Rows from block 2 of a small autoregressive pixel model, named by matrix and row number. Rows with one number belong to one neuron. Each number is 128 + 32 x the weight over its row's rms, rounded and kept within 0 to 255. All counts start at 0. Numbers have three digits each.
After each neuron's rows are labels from the 100 images, of 14976, where the neuron reaches its highest value: "strongest on" is what is common among them. Only what is clearly more common there than usual is listed. The data: photos of arthropod specimens (BIOSCAN-5M). In brackets: how many of the 100.
# fc1: MLP up (model.blocks.2.mlp.fc1.weight, 768x192), inputs 64-127
# fc2: MLP down (model.blocks.2.mlp.fc2.weight, 192x768, transposed), outputs 64-127

fc1.571:155137064142142213155123163120140112111113165142139145089113092125168155121122121128140117055124149123120133184118108139136114115123124122180155138105144078136134109108081159094122173121168090
fc2.571:151038183121194147127130156113140145147092134074103112088145113152122148130154133149053158139099048120128133148079101117150144104180107145169118106150080192155128105118145168114107095168115104
strongest on: order Coleoptera (36)

fc1.600:140147128087167100153085154128187083171106134124148166069113099153142068086161083120101122152126149123085072131118126090049159155124155114121095120146098105154116112072115152151147145146146119
fc2.600:135136145089122133131121115094158128131139192171091135173131108136120153093166091113103125114117191129124088103101230090135206131128139127129098103181163104067233094117118161122111191108123167
strongest on: order Coleoptera (44)

fc1.181:135135156167130103170141144133109163144148138153136157097066161150105102073137159116133108035169131170127113127110168102078121133130172162192166146171151069184069141139131106085161157201125121
fc2.181:094143088130123103107109132147111159097121145184141157121065108158147177086155120116144094207147166113123061122125153100142098128132137145083142154136157125135110154129123115108117063061154143
strongest on: order Hymenoptera (44)

fc1.18:122130092125140212142156183113141116159172177149092121090117081149107127141207121187085110129066099098131089152166143104121103119122196175118127105161139145085134155095122145158140127097093128
fc2.18:152139127074164064168157137109199099133137151116086143114111092127116105137084152108157154042075106153134101132148150080134086136144114133097147144134088067116157098078135109151115109164157155
strongest on: order Hymenoptera (42)

fc1.337:135149103094180119112021164143192094126148160141128093059125135117145098125186060079146102059154140117072092112090130103099128142142122194118138134162117145147159110103135189098140138120108105
fc2.337:108181168114099100192054134098134151129137167171142151149117143167116138123152145155134161177126155132137107096123182123132196134142142144162133082161161146121169069125132142189128161118186141
strongest on: order Diptera (63)

fc1.735:149142155113148121115110167126158153155117137155139085104053099127136116160105094045088182185053130111119097088120155127082144148137165236154186085118126183073135156121161171086128111141126144
fc2.735:096097149122079107133072159149164155179090171117163151115115126129135126105147127191168163166148073151084115132132178133117113124063129088165134101143121157094143147108073162141097099160164131
strongest on: order Coleoptera (41)

fc1.765:131125153082143080164128170107137096115122158119101131146097125137182137124140099109065102136048141158102162174082172086115117140146150143126122145148151144129140099100147139056159126076138111
fc2.765:136110124122102110129138121160130163053147131092133113128134112170172043136175113153181125104157116101153178129125111147146142129150110120133100076140158143127183159142130082146075102092140097
strongest on: order Coleoptera (55)

fc1.274:131127125109170176154106166107156164094076128111099131103083117095129123185112143103133105210159054126151133106118097167138123188128106164152099094130097112120151115129123139116142170100119128
fc2.274:125136100150195140109157154110145135129178113168099083140110151080134103112170112082086093071108120186100124112109129060176137151058166153127116112123162136074112137158122091123107168131116106
strongest on: order Coleoptera (45)

fc1.609:049132148122140146149126147163105128142104145152070096112135115151103109151122121095082108173123093122183157131076144157168133160149110089138135121100096113117099146124145115125131096118118114
fc2.609:214118142175127106077158111140180118118086107097120168157125124113159106087143114130189115082108070109109140129133143097142104077092109150134137169178132139138171035137127156137097166138112185
strongest on: order Coleoptera (62)

fc1.709:181173155122154078145128149133093147147098130058132127090105129117120073160122135098079140174070052172114151075071109125068113130091142165211140135128126141169143184125157104101135108198154141
fc2.709:143120134122122225135163128172143153124097124111143118142171170118117150128193152120201167149192106174108153162213128141105107114060122124046165126086129097117111152159115111134081065124171151
strongest on: order Diptera (64)

fc1.625:108124047108100098117102147147132105154123165071075098072093052141114038117114138141180084102066153125129141094146111071108132124110122181108087116109116171119116134133134169170177141195157130
fc2.625:117180153106158089143118154155132083132116165124063074124074157160118134082135110107178151096125126089147097092091100076124135147048089100204103144108171138124174064090120190184091167136136136
strongest on: order Coleoptera (38)

fc1.389:129126183202144149169193166076142173148075160079116095072099141088140152174085110120157097164166091135116102149092122112114137129120158155119123164174162140058141155092099146101166129096143069
fc2.389:164118106116110107141150116145125086114108092141094145120173126153181175164129144174115157138074160120097123120075142124158174141064094173089054121145160052160146140160101113083114142119165130
strongest on: order Coleoptera (40)

fc1.599:112029146128170043126102132112147144083075176149140105131190164145125138114104165090154109141144143075196108093107144144031115143134147150175137117114166073109077102160159091088091128116123080
fc2.599:117144157181117131071176131119152147099115105112121144176107089060119114168167077092070139161115123130072158132121063113087129108136154098091087118145121154149147130094135141147147090122096132
strongest on: order Coleoptera (70)

fc1.516:149088144166180106125191132106173079179150124079103131168120093099120106188142141146133168167146144172148124061109118123124175116133183147086125115149135132151137124156106195085133086131189098
fc2.516:086148166076098093126089144126106116130144128172048152187150151151107111098157129143097131126057073101138206173149118085057104121159099144142126147132146096057098148103101100151094156195121117
strongest on: order Lepidoptera (25)

fc1.688:114166102110173171106177140106120158121111113125157090153145079134148151134165103122093093114094122114085138111133163102149103124110191146181190176149164133140158110061128194047153126094185126
fc2.688:130078151145177105203130113140102103134190094153153136117118066125165121127159175082104171138118167097210099098137181127086164120075133158094152092123130100120106107085102105142121136099145134
strongest on: order Hymenoptera (44)

fc1.114:143164083144147148136174132053115098115126156068135150107073111145125103115175092145116142076137134145144134077148151083119077158118162126125140076168144182124153140128127138034159119194173123
fc2.114:124128140129113083147121107069125111124199130120132130145070149178141112111067109073081129114121195120101094151102101103135105135079163078098127136096144118176133151079134108154099128073187107
strongest on: order Hymenoptera (41)

fc1.644:151114125180153147159138169152133214150097173117121115178163053176116123055142120118119090085161127130111075111094056121104064139103155126136168109231143093119109091131117129126114145167161114
fc2.644:114077138188139142192184227112112117096077134141122113056141103163147074113137103161086096174071092131115080082158150203152103128146156144090103187125141106087119122120109096165136153090099099
strongest on: order Coleoptera (36)

fc1.641:120114174127110121071126138074165135155120116124124140179165134138114074151210107128130113139165134104114104100068144115106063144169211149135158069115132152127090139158141185079145160128172117
fc2.641:130098112079103089125120173117146166112141167128143155086062134106149094081126119090148177185115076140097069111156130109082122124145020115132076184113145101116122132161132127140134135139172129
strongest on: order Lepidoptera (26)

fc1.214:109072158118140137126150147126126082151108187086086174153116121164117150102108116174146175067083117118071077045084137091108135120098168096102149094160128143147130139127193143099178156085123101
fc2.214:126100067190140130133150175113149157124153142169171167122071143122121118113150138147080114125181118162174096120173115060106113158111149157150110188063103180070122090110073162141147160125151075
strongest on: order Hymenoptera (41)

fc1.308:131169073157135161166149164109119083189134255075149117097160091092133163155109133141115144163120114169092114112135126106071118119119160101129142119146092130153106133146083198122150064142181124
fc2.308:110118139131164255188140077089084137156093153165225159136160106117102120115150151141088086140162167098177175132153126121167146118084125101115200180120144158113154169104110147111135117156155121
strongest on: order Lepidoptera (26)

fc1.473:106114164132163138135122134110182097107115156096088138147114140151108170120175125125119092138126112153150134115118162053122060134102107178144116074140117194106131095116138220125178162118122105
fc2.473:127131137172181115093198116120136147180127106102159143113134151150116113109150148038175147110141174126091057130133099148097135115161178090095113145098131178091113121107119072132110087125120107
strongest on: order Coleoptera (38)

fc1.302:127128130097185073090143102051122167124107144095047106100109090115142143116138173123126176136054090161171084090130185135117103124107158157099081182143212055127146143155149150035149116095146132
fc2.302:136118199091156126141173148160207097133197117083145149111161103109154104077183090145136086092144145103121106100141147101077101115116127128188102138108135124129127224132114130163061112106098106
strongest on: order Hemiptera (30)

fc1.448:131154077093141118119124163115150172171136132100109162104150093128151110188102108128168114087129079143093169121112148090144093119146131100086129146171114116078142103117163136108182174061157124
fc2.448:104172126112159162103147160097127127137141150196092151082099145152100106118103207198121136139143153121131133090138193142086168138087092133137156031140136144063153108149128134142128118155150137
strongest on: order Lepidoptera (27)

fc1.294:118099178089162173143099142131197072119133122123114148107134130102119161157112130061122145120103125114127095093055131161103137115120141195152099160121070152110118106051129211041155121156111129
fc2.294:152179117073116188200116187081129201117177110137162117159064129159113106116172196080114076205182080099088135129067174157148156115166137118095176148129150105148148073104129171163114158126180110
strongest on: order Lepidoptera (30)

fc1.11:107123085109109158111158141113171160159121109101111121085089184102136167110103123074088063062056118138076106138113138134088146116113111192113172137133117067097144172126136170135146168134219170
fc2.11:132098061149152156134121163104145167103153132176134141141165131120142120069117140160137117163221150133143109134150084118146129145113138075135101126108119161143077137097156115181139131109168103
strongest on: order Lepidoptera (27)

fc1.574:118095098103149144103102120085145155110085166110088116159118126135089130086217063169108093125099068081141071050135095126074124121127134127180131152118134135133106163122140188111161131134122134
fc2.574:128094136114159155180116162164168091118177121128133158188073100171133143075126197151099135169123162061141119117178137140088117130091168140096114067142136072104113129134130141137128126138099121
strongest on: order Hemiptera (32)