python train.py --arch="transformer_decoder" --model="autoregressive pixel model" --dataset="photos of arthropod specimens (BIOSCAN-5M)" --train_examples=195000 --image_size=20 --horizontal_flip=true --levels_per_channel=6 --vocab_size=217 --width=192 --layers=7 --norm="rmsnorm" --norm_position="pre" --activation="gelu" --mlp_ratio=4 --head_dim=32 --fused_qkv=true --bias="all" --qk_norm=false --parallel_block=false --inner_norm=false --positions="rope" --tie_embeddings=false --init="lecun_normal" --residual_init="zero_last" --optimizer="ademamix" --lr=0.00105 --beta1=0.9 --beta2=0.999 --eps=1e-08 --beta3=0.9995 --alpha=2 --grad_clip=0.5 --steps=17900 --batch_size=128 --epochs=11.7 --lr_schedule="linear" --final_lr_fraction=0.01 --warmup_steps=350 --weight_decay=0.06
Rows from block 4 of a small autoregressive pixel model, named by matrix and row number. Rows with one number belong to one neuron. Each number is 128 + 32 x the weight over its row's rms, rounded and kept within 0 to 255. All counts start at 0.
After each neuron's rows are labels from the 100 images, of 14976, where the neuron reaches its highest value: "strongest on" is what is common among them. Only what is clearly more common there than usual is listed. The data: photos of arthropod specimens (BIOSCAN-5M).
# fc1: MLP up (model.blocks.4.mlp.fc1.weight, 768x192), inputs 96-143
# fc2: MLP down (model.blocks.4.mlp.fc2.weight, 192x768, transposed), outputs 96-143

fc1.137 [105  93 106  83 116  84 123 122  97 119 152 103 199  60 109 121 118 128 167 120 100 150 147 182 131 171  93 128 135 123 149 113 152 184  82 186 132 156 133 191 224 134 153 149 137 124 122 155]
fc2.137 [118 180 142 125  77 130 134  61  82 182 117 133 159 134 129 132 108 143 108 193  75 127 142 196 115 165 112 114 118 137 153 122 117 206  67 161 123 177  79 133 106 100 151 123 143 142  94 129]
strongest on: order Hemiptera

fc1.153 [127 142  95  90 145 136 112 137  91 148 144 118 120 135 127  82 152 172 156 121 109 203 140 151 108 140 120 132 102 112 119 106 135 180 140 118 120 140  77 171 123 100 104 155  97 128 111 123]
fc2.153 [143 142 147 199 131 146 138 140 142 197 143 157 109 180 127 112  87  93 164 117 148 119 107  43  66 145 132  94  90 144 165 106 103  89 168 170  71 150 162 169  82  81 110 119 143 138 135  57]
strongest on: order Coleoptera

fc1.270 [138 109 156  83 125 122 107 111 100 161 114  61 154 129  71 164  93 152 237 101  96 168 119 133 117 208 118 104 100  83 184 161 106 146 101 158 170  68 145 135 149 145 137  79 100 158 100 138]
fc2.270 [ 89 142 157 156 128 153 112 165 139 188 125 113 156 132 155 128 169 129 134 182  84 137 149 129  86 125 139 113 135 147 149 135 155 158 101 165 109 134  38 111 132 143 155 148 127  89  94 155]
strongest on: order Lepidoptera

fc1.581 [113 111 134  97 171 135 148 134 121 113 105 119 105 120 197 125 106 121 153 146 147  58 146  67 139 176 114 166 112 118 107 139 120 121  78 108 119 145 150 110 111 127 145 198 127 170 145 152]
fc2.581 [154 171 159  97  91  72 143 128 135 139 130 151 137 171  76 148 161 110 129 159 137 131 115 136 147 183 167  93 126 110  91 119  86 165 129 143 144 123 118  61 152 143  69 136 182 108  69 163]
strongest on: order Hymenoptera

fc1.46 [119 125 146  99 105  64 153 151 115  61 125  70 183 143 126 150  99 154 180 129 138 121 111 192 204 197 157 128 158  95 169 160 110 132 106 168 151 150  90 142  93  98 107 167 106 136 104 154]
fc2.46 [103 143 137 119  75 162 161 138 134 136  91 151 136  74 134  70  96 137 136 132 107 146 149 150 185 109  96  82 161 125 169 165 116 119 100 121 153 131 116  91 127 127 132 127 155 131 192 137]
strongest on: order Diptera

fc1.605 [103 129  89 149 126  94 146 123 112 144 142 119 184 133 128 125 110 120 153  97  90 133 138 128 118 189  80  98 102  74  85  80 107 219 103 164 103 125  72 234 139 205 114 111 115  72  72 108]
fc2.605 [113 103  94 124  81  77 183 111 187 119 127 134 169 121 111 152 104 134 124 123 155 164 195 136 158 169 105 131 195 159 101 148 156 144 153 173 137 146 158 159 108  96 136 107 165 147 175 126]
strongest on: order Lepidoptera

fc1.146 [126 141 126  59 170 132 138  94 119 108 159 124 121  62 165 136 124 142 159 111  61  80 131 150 142 121  87 109 118 176 206 117 147 161 127 114 123 213 155 101 103 146  98 167 147 147 119  94]
fc2.146 [120 145 131 127 149 199 176  96 168  87 150 110 113  89  93 108 116  99 146 150  83 129  82 173 165 150 166 149 108 153 109 108 106 135 130  74 138 137  46 134 118 169  50  81 132 149 133 166]
strongest on: order Hymenoptera

fc1.396 [ 65 143 133 103 110  94 172 150  91  83 140 114 132 163 111 178 111 128 121 129  81 122 147 169 152 170  53 205 103 111 106 114 129 154 172 138 175  87 139 210 146 168 138 137  40 127 103  57]
fc2.396 [ 99 130 132  98 113  92 135 167 106 160 141  87 172 125 165 129 114 134 143 128 140 147 168 171 119  81 143 138 218 145  63 136 147  95  49 108  99 100 127 107 102  81 165  88 113 134 119 179]
strongest on: order Lepidoptera

fc1.433 [142 172  65 185 104 170 104 136 116 120 164 154 142 113  85 124 143 109  74 161 166 108 129 105 131 162 112 158 138  93 150  95 131 183 183 109 130 123 175 147 107  95 128 189 112 118 140 127]
fc2.433 [129 139  99 167 164 163 134 123 120  97 103 152 163 187  90  66 135  94 171 161  90  66 124 167 142 128 133  79 109 133 145 134 106 141 114  48 141 166 102  85 151 128 145 162 206 135 125 147]
strongest on: order Lepidoptera

fc1.16 [146 137 157 139 185 125 133 128 147 180 179  94 115  99 152 130 108 153 137  74  88 117 123  66 103 137 120 186 126  88 103  40  97 118 153 167 163  67  91 172  92 157 119 150 111 118  76  99]
fc2.16 [ 71 115 100 127 133 174  53 133 141 144 129 189 159 145 138 153 119  76 141 176  77 135 173 169 144 197 180  90 119  89 157 101  80 108 169 130 106 162 130 138 113 137 119  94 153  80 179  99]
strongest on: order Lepidoptera

fc1.76 [ 40 116  67 122  66 114 148 131 134  88 127  94  99 103  92 148 115 127 179 112 122 203 113 146 119 157 186 156  79 124 115 120  75 101 112  98 167 139 151 129 162  90 101  86  87  83  47 165]
fc2.76 [149  69 187 179 115  92  93 123 164 140 147 120 127 142  89 154 122 148  62 135 118 122 127 145 138 130  44 181 134 124 139 118 135 184 185  51 120  77 143 168 117 195 137 136 130 116 129  92]
strongest on: order Lepidoptera

fc1.362 [103 139 115 102 160  80  93 134 107 124 145  67 161 121 189 116 111 154  99  99 137 143 136 158 164 126 115 157 110 154 162  92 133 148  82 126 121 100 117 144 118 123 134 128  93  80 119 108]
fc2.362 [139 100 150 124 130  80 164 114 145  94 163  97 139 146  81 118 100 111 108 177  35  98 159 134 134  87 183 157 108 178 138 132 229 192  96  83 123  97 116 124 115 197 117 109 103 134 136 174]
strongest on: order Hemiptera

fc1.358 [ 66 140 137  68 161  88 127  91 124 130 123 114 156  93 110 197 125 152 134 116 160 162 195 127 183 171 147 113 142  85 187 144 151 120 137 120  93  80 105 148 102 103 117 162 119  65 130 158]
fc2.358 [117 172 110 182 183 169  72 174  89 117 125 133 168  86 110 102 163 119 148 138 166 143 141 168 134 163 138  93 155 139  84 120 145  98  49  70 141 170 106 128 130  86 157 126 112 153 112  86]
strongest on: order Hymenoptera

fc1.360 [157 134 140  71  98 110 139 139 111  51 175 138 124 141 179 159 132  87 169 134 192 137 142 137 153 193 104 141 106 119 144 133 144 126 202 120 123  96  93  95 140 102  94 143 114 135 109 120]
fc2.360 [161  55 100  79 102  98 129 135 176 153 119 123 108 149 155 147 164  59 105 181  85 147 204 121 127 156 133  95 171  89 126 138  86  95 126  90 103 173 163  73 135  98 103 141 129 124 103  91]
strongest on: order Coleoptera

fc1.383 [129 124  93 122 111 123 194 127 119  99  96 136 124  68 133 130 178 156 148 124 136 110 114 148 174 207 123 154 123 134 138 153 138 106 174 170  87 146 106 114 131 115  86 173 147 125 107  60]
fc2.383 [141 172 133 162  49 145 140 139  68 156  59 111 201 128  92 107  64 114  52 125 114 168 116 122 123 109 122  75 115 150 140 127 146 116 160 115 113 130 174 114 119 131  94 101 129  89 146 135]
strongest on: order Hymenoptera

fc1.698 [108  85  95 116 128 111 149 110  57 158 159  46 103  47 136 124  80 130 114 126 123 126 156 151 142  96 137 136 142 121  83 125 147 209  66  96 122  68 140  72 153 178 124  97 121  71  38 133]
fc2.698 [119 151 129  94 203 130 162  96 107 108 122  61 145 135  86 148 136 127 107 113 167 113 121 130 120  72 112 164 171  97  62 136 207  83  50 173 142  91 135 106  98 234 153 158 113 110 187 129]
strongest on: order Diptera

fc1.529 [ 98 164 112  88 106 134 119  88 131 143 148 119 127  98 140 117 122 141 155 100 110 144 103 147 120 175 104 126 107 114 137 106  96 148 124 129 166 146 155 171 158 215 106 212 114  58  96 113]
fc2.529 [152  71 147  91 104 139  89  78 124 155 107 102 113 102 199 217 127 131 112 157 153 147 175 113 119 192 136 154 166 150 125 157 166 179 106 158 184 148 164 175 144 117 133 108 144  87  89 123]
strongest on: order Lepidoptera

fc1.573 [147 139 116 166 116  39 111 170 110 115 126 104 135 122  89 111 130 184 137 153 155 105 106 143 152 115 124  86 134 127 166 131  77 161 129 138 118 120 130 123  99  83 104  68 132 190 156 160]
fc2.573 [199  96 143 115 136 106 185 125  97 125 143 104  86 150 155  83 140 125 143 136 133 120 110 161 122 170  97 129 126  99 127 118  39 103  76 133 117 103  85 150 129 162 105 178 221 135 110 155]
strongest on: order Diptera

fc1.367 [125 135  79  77  87  82 141 138  71  59 144 100 159  63 125 105 133 145 136 149  86 120 186 178 104 138 136 137 102  96 162 126 159  69 128  58 128 145 141  96 142  81 169 114 138 131 103 138]
fc2.367 [130 138 152 132 146 110 127 135 152 147  99 130 117 167 166  98  92 129 112 105 154 124 157 151 161 147  80 133 113 108 200 127 134 113 144 165 112 149 141  80 112 106  94 131 126 137 121  83]
strongest on: order Coleoptera

fc1.30 [144 134  89 142  97  64 149 128 114 143 147  56 157 127 145 153 112 181 128 119  80 145 154 153 124 154 167 132  89 183 191 140 132 160 133 136 182 110 125  52 161 171 130 127  85 141  92 109]
fc2.30 [174  84 144 114 160  75  55 177 106 155 131 114  87 134 105 130 139 133 127 121 105  85 139 107 115 121  40 161  93 118  83 133  76 163 130  84 156  96 164  98 119 159  88 123 155 107  87  90]
strongest on: order Diptera