A small autoregressive pixel model, trained from scratch: 3.19M parameters.
Rows from block 4 of a small autoregressive pixel model, named by matrix and row number. Rows with one number belong to one neuron. Each number is 128 + 32 x the weight over its row's rms, rounded and kept within 0 to 255. All counts start at 0. Numbers have three digits each. After the name is the row's rms in percent of the matrix's.
After each neuron's rows are labels from the 100 images, of 14976, where the neuron reaches its highest value: "top examples" is what is common among them. Only what is clearly more common there than usual is listed. The data: photos of arthropod specimens (BIOSCAN-5M).
# fc1: MLP up (model.blocks.4.mlp.fc1.weight, 768x192), inputs 48-95
# fc2: MLP down (model.blocks.4.mlp.fc2.weight, 192x768, transposed), outputs 48-95

fc1.697 086:142122119106092130120163146094135090119135153105140104110091103092172170134115138144167128142147115141139138110107107158102173135079045146137148
fc2.697 088:120116120145111061135145137153218101077138096113126093149115082111130119105095156105143097148112115114112192132138152155191115144141211156091154
top examples: order Lepidoptera

fc1.209 095:133118093097134182159089123160166183148161149137170107171070107149182157103144123157165158128133078114140134098161112169070140126105085080112127
fc2.209 086:090149120122130121121184141114115130155171088081112164094082134092041153109109122140157140152133182119142184123115115092143170103141127117034117
top examples: order Coleoptera

fc1.46 086:138118094105135143124171086081146125169117140118168124144094120125168134137124134116186122149068100094117166087103148120111094129110071086129133
fc2.46 082:144148127135147164180099168145164141111143129120114138093144128117082172123129117059140098162112137134173142135118124173094128128153162200131123
top examples: order Diptera

fc1.647 097:139126159153131128150165091150089106131124111141073058123100138067081080120130107193099092187159063077124176136141097101113126125141111081152151
fc2.647 095:102144133153144083148127084163156168122155108121160102149220133134111105135163104215165133132122155140183130127127111116163103136182167137136108
top examples: order Coleoptera

fc1.551 111:169096109166143146144099129147121190112115134133120091143169165086139164127094126140142108128138046117187085073159134123104116116079088121152122
fc2.551 116:093103100146166164143155156169077113153128123091128185171099114175145138184122147144086065123142194121150151117158128109048138111136129077095133
top examples: order Coleoptera

fc1.362 106:131095123149145136109199181177095100139117196155155135159085081137179130177097187124107126118117140147121134089094171180165109124133148129137000
fc2.362 119:159106119126164110130130153189140132172209183126111115134091110198202148153089133116119143125072139122116205109111136164172108146119206125135090
top examples: order Hemiptera

fc1.122 114:192060082166195139132149080091168096111135091091133085112189140093144174161141185134100090158114068108133107085157130143150134141157135070144075
fc2.122 133:168164120119158113151147116154044118157143141109129128103076154143091161200140116119166018142152169116178111143111084143065132120204114151126105
top examples: order Coleoptera; family Throscidae

fc1.555 089:127106119108123145097170119118135072101126124094096126112077134092107182119143159086182179179150122122158121120131163095123112145079103123114143
fc2.555 088:134169111147146116088119096110138099098156153128153128102108196215134091109110142101113094121089125108120153175100141071177172128164054168165132
top examples: order Coleoptera

fc1.541 105:167089099129140083132125102123072097160136138126099133133110155082130097147155135131138153124209099126109105066139164138108149105106166074135073
fc2.541 110:130114141145120080117111119168107119146117080059140177105022081100086139125126107098169122134118112099072148176155122133172128160165158096099112
top examples: order Coleoptera

fc1.146 109:136098098140130115111109143109020097153174179109085124079189157121142157106201122120131178145106104124125143112139163124130170107114106175153095
fc2.146 107:116227131140123106159187128111118137154090116119133178139158145074142202104120152065131150121047132107145130128122140138125108174162154056172153
top examples: order Hymenoptera

fc1.61 106:234059110205184180132126110152152117078136090147129114084140151098049096137078131115148109102114068108121038166150140160115095108134106098123085
fc2.61 113:148109147129134149131136117150039068117104126132147067105136131050135094171095101105123191170091120140156136132146139094182144083101176176116161
top examples: order Coleoptera

fc1.433 101:128102147149181125116179210128142105118159167188045113150170144077153075150124123163120072174131124100169097101118142117129159120110072095120132
fc2.433 098:034119117129105190168136170168157155155096099104109118149164113072153183096159107076142154135120133108126147161085154129086102180129090088075143
top examples: order Lepidoptera

fc1.174 101:144084105120163114110112175139159130072147111159125120158141116087127093146097129169083139210097120106190172139133148098126102087137146204098101
fc2.174 112:115113093169126121133146163125117108088136159176128168110170144171175079186140136087108159152134079140138090124164139091112055157144128150180125
top examples: order Coleoptera

fc1.568 089:109162154112133197138136142115079137154172150155130112125088150073164134115103166124099145133175136159112136088136121141059118122104083130183134
fc2.568 089:163147123093162037067061126151128145117114152106116127103115137189104147122090096124171113118203158169057148129144137100168076144144166155194122
top examples: order Lepidoptera

fc1.516 092:169116109142116190111164148131138093147144146094102058122087166078088080121098126141101111166101125047117189132105179152116148102146159107105125
fc2.516 086:162100159142128146070132124146108123121116158159070097151152168062150157110117132155164114139090120151146106154091147151155161109097080158165089
top examples: order Coleoptera

fc1.630 106:132108154113089153113160118131090109168082164154114143124129143116184154117140138142157167143152107144121142119128165140109102070063110124134131
fc2.630 111:207125104122151124112088137079106123116108154112139106177021173151071113159127079192117100143159093092154150069143078114185125143132123151163116
top examples: order Lepidoptera

fc1.358 092:109129097118115164113171099051093081092108148108108090128170151115160177147172165120078126170083140133141134093117096135099188098109106148083134
fc2.358 083:141135136064137122129176095143156146170137089142094125128135133170088075101138125103152099182063132138128137096148126163121134154085066064169144
top examples: order Hymenoptera

fc1.137 095:170100097149108171145144134126132118148105131135137095109059114134125161167087192107133105141085097068127181076106147122101173091157151067142120
fc2.137 112:114082118190140131151107149094130117121069085057118093140099142120100097139117137121118167187089098150164154107146133146131066134063159153166113
top examples: order Hemiptera

fc1.715 097:207113080139122134102127123057126118115151099158119110130113202106151128213113213117160150135148078076098100054180143098148115068118080135187138
fc2.715 107:094158147149121135116048119147122074095130123153138147106166136118141127155146103104165133176122130144125136111100146098158119176135168055140164
top examples: order Hemiptera

fc1.324 089:133111130179128188139130116093145110123102087129102096214153138122101144156102164186082087136106126085105142096088174155118136074076113094139120
fc2.324 097:154140179092131069154113157170144136133108163165141090154088119120225148117131137104149130123156129104112109177151150167154133136090140222122131
top examples: order Hemiptera

fc1.270 093:120143041089145097106098138106103095128101128160134078094114172118164102145140153139063123151157061148120125134089130129129145114116071126126154
fc2.270 095:113174140144161088171157126123112089074134171155112150126144160138160140147138165073107091141136150181146149124122140158127139117123179136064139
top examples: order Lepidoptera

fc1.208 102:144084136122140109082119141120107133157104143110149129136079103142133135152083127136137147094117109113132102105138135122066094135133078053142147
fc2.208 111:112173092135160139121138117136099107125163093057142149136114176106066188135113154131078128160072125114126089095161143182090189093102149135149134
top examples: order Lepidoptera

fc1.319 094:131124159151134165105191149101144123081100137146078102142108103106129146110158147137133146149159122077151124115098140139124127087137127102149178
fc2.319 095:159047075160147140127126189140119125144103130155114112114155137117103116160127117185131064149128134139089111091142093045158157087130124132088093
top examples: order Lepidoptera

fc1.12 097:187127153057110137142095097088136148130175147168121141076141155090178136131109103127137076165050112124123088153136112168066168111145142120108141
fc2.12 096:117129127138092090107108106139166130098076157143103180114146159109139111119127116135128124120205141112180133105154145099163152171178148173142127
top examples: order Hemiptera

fc1.698 093:128093120197155156108150131137193093123089156141148133122080131133144164106113161120126181123071154096077118101069137223132129104143096113154090
fc2.698 088:123124068125140129130110109102138145091129154146128153166093144081159144113135135115120076145126105038150160176176133062131152162111155133065170
top examples: order Diptera

fc1.78 106:152105135166148154159165075107102115058115105104138123115127114101089160124141148152092136144103083111151095087168100170039152099115078106128094
fc2.78 110:101105125137107151191148149140101130150070050077165091162087133077188185102110151081172047082156137122093172128116157164153091149118164130122121
top examples: order Hemiptera

fc1.529 102:154116085101102064146110107170140128212121137119154075123141098124134162137140141123133131167125073170162162125135117183050089064141132141200161
fc2.529 105:083112115143080138141142052178158124072103157144133105164096132094112088132151119153066166141168126144144135109171135142101115118132134098110194
top examples: order Lepidoptera

fc1.300 110:176134149133218164105172142161147110153149122105143098113158138107046089165125107122148160105126107137117149094147120128099171103093135046155127
fc2.300 112:138188105151122124135117116130088128170138156129134148117120076187139091156121122161133151139152157133166145080179099085081136126113179123080095
top examples: order Coleoptera

fc1.736 096:132086155119106147037151156060105084109106150134102127091043166175161099123116227124119171136180129128173086166091093142115149107085129074192132
fc2.736 087:102055141134079140108113103147179125149134087130160181132135139115055161138129113098139089090159115130074150147122126112128161153115131084122089
top examples: order Lepidoptera

fc1.581 107:146134138120125088084146087108097130103103181164157110164163173105179140117145118152164095181128130188142056099150110140153147089124096150136136
fc2.581 100:113145142137115168128062150096186143104075086079121182039147148139181092150161156136172101115085077150133124080086127145111098140142093167134155
top examples: order Hymenoptera

fc1.30 114:080145124157112164090108158133123094096113121091152115141057156061172080137138159082135102132144170150102166115157145121117157132107136107121077
fc2.30 112:132157156159060210121120118151185162093146096105120126140087107112130159084138116129124025063129162122063118165157129118160161097176085117093126
top examples: order Diptera

fc1.497 093:110162065139168193147110202124120123178121117132114107095167146062105087133110166149115226135106142123202128084152146153100171071097136111119072
fc2.497 099:183123128128118126085133152099086142153175201135113112164088146193144116184098172106114081105147103093093127140116129071146089123152056114121096
top examples: order Coleoptera

fc1.1 092:113110087137191106089142104068077105112089129117140104102148097168161177119136139140147167136147124081133096128114084139129130096090069103158140
fc2.1 082:120149169139133126135117089161154154123142086120128147136121118129070217081142110104139141134124114117083163137175137170075122139156090084165155
top examples: order Coleoptera

fc1.605 104:143110066117137102088146156161127135145084165146157062160111141105061110180128165134189136123144134120113120115127142124118124074125110099164133
fc2.605 118:148111126137103079129101090098118138151113047107151162135137126158138130120088105142134148130128105101104194114166150133177116136171182167171126
top examples: order Lepidoptera

fc1.309 095:121113163121167130137086110130142110149167142137085100127089127117133110155117130167121199134122113123092134106056133152123144103103085135164159
fc2.309 107:111074133138105167138142143107148142062061106155124116094116121092179130186139085120173154149149123140170099130200101046091082144092098145144133
top examples: order Coleoptera

fc1.396 094:190120112137157144090118136138121107155152114165138099165155112091073031145115152122158068106128087097075177153145136071118135108163131142126077
fc2.396 106:135159121104103108127126104124132142133124097142160069106121147135186186137099107118137128149168106113105172122143152188147167127135069140206206
top examples: order Lepidoptera

fc1.383 088:124119127103150117083116187133102116114185124147144133148139183190131103132141175178069140103138081148145130097101165082081169124185095088165047
fc2.383 078:119101141140132136135153066118158157138159106076122174171077099070220200114129071102154138131105184087161125151130115097136145131103169108085102
top examples: order Hymenoptera

fc1.76 098:188105109117130151090079160121120118132142143173131146160099157123158125162087126100110137137114135148148125090144166153133111100068083154155124
fc2.76 100:144096079148148165108122093090057102159135116080149223125082104136155197134145129174089090142113136103082129126045139119082164138167053131085139
top examples: order Lepidoptera

fc1.575 100:209058123124169197167114108137144114061065120148122104152107118080127107108118140131103149149183087112078067130146117114095088097121075102124168
fc2.575 093:139101113124146100113118152123086117110188154115136116139151145048112136168151149111187112109097106094162094151142132183142160170124138145084147
top examples: order Coleoptera

fc1.573 102:161086167119110162106182173096140153136114116109159128133111134134164100135083131103138126167141103128127131139158149084108180063140091086113079
fc2.573 106:160116146130106155126133165103213108116069128116167129124118152128169151122194129106119120094129124094110117127068130123095193157118153110062159
top examples: order Diptera

fc1.16 092:179107076134130175134124074108124140175130148152052111155165119094124127120142142122118222175160119136068108136118153112126096128082112140129131
fc2.16 093:114199125125097101135139186195079140146138146150155151168147105159146129141114115104170078133162079149143144135125098077129156186105073113157187
top examples: order Lepidoptera

fc1.336 101:158162097094114102144143122099139159156154120149107050135201127135127131147143191112121197160105131090219093102177157092061099102118200076105127
fc2.336 115:082109136107075114101139130118170134144184156074119137123029090146132087156134145077163079072082151114043112146152133171113123088104060103106136
top examples: order Coleoptera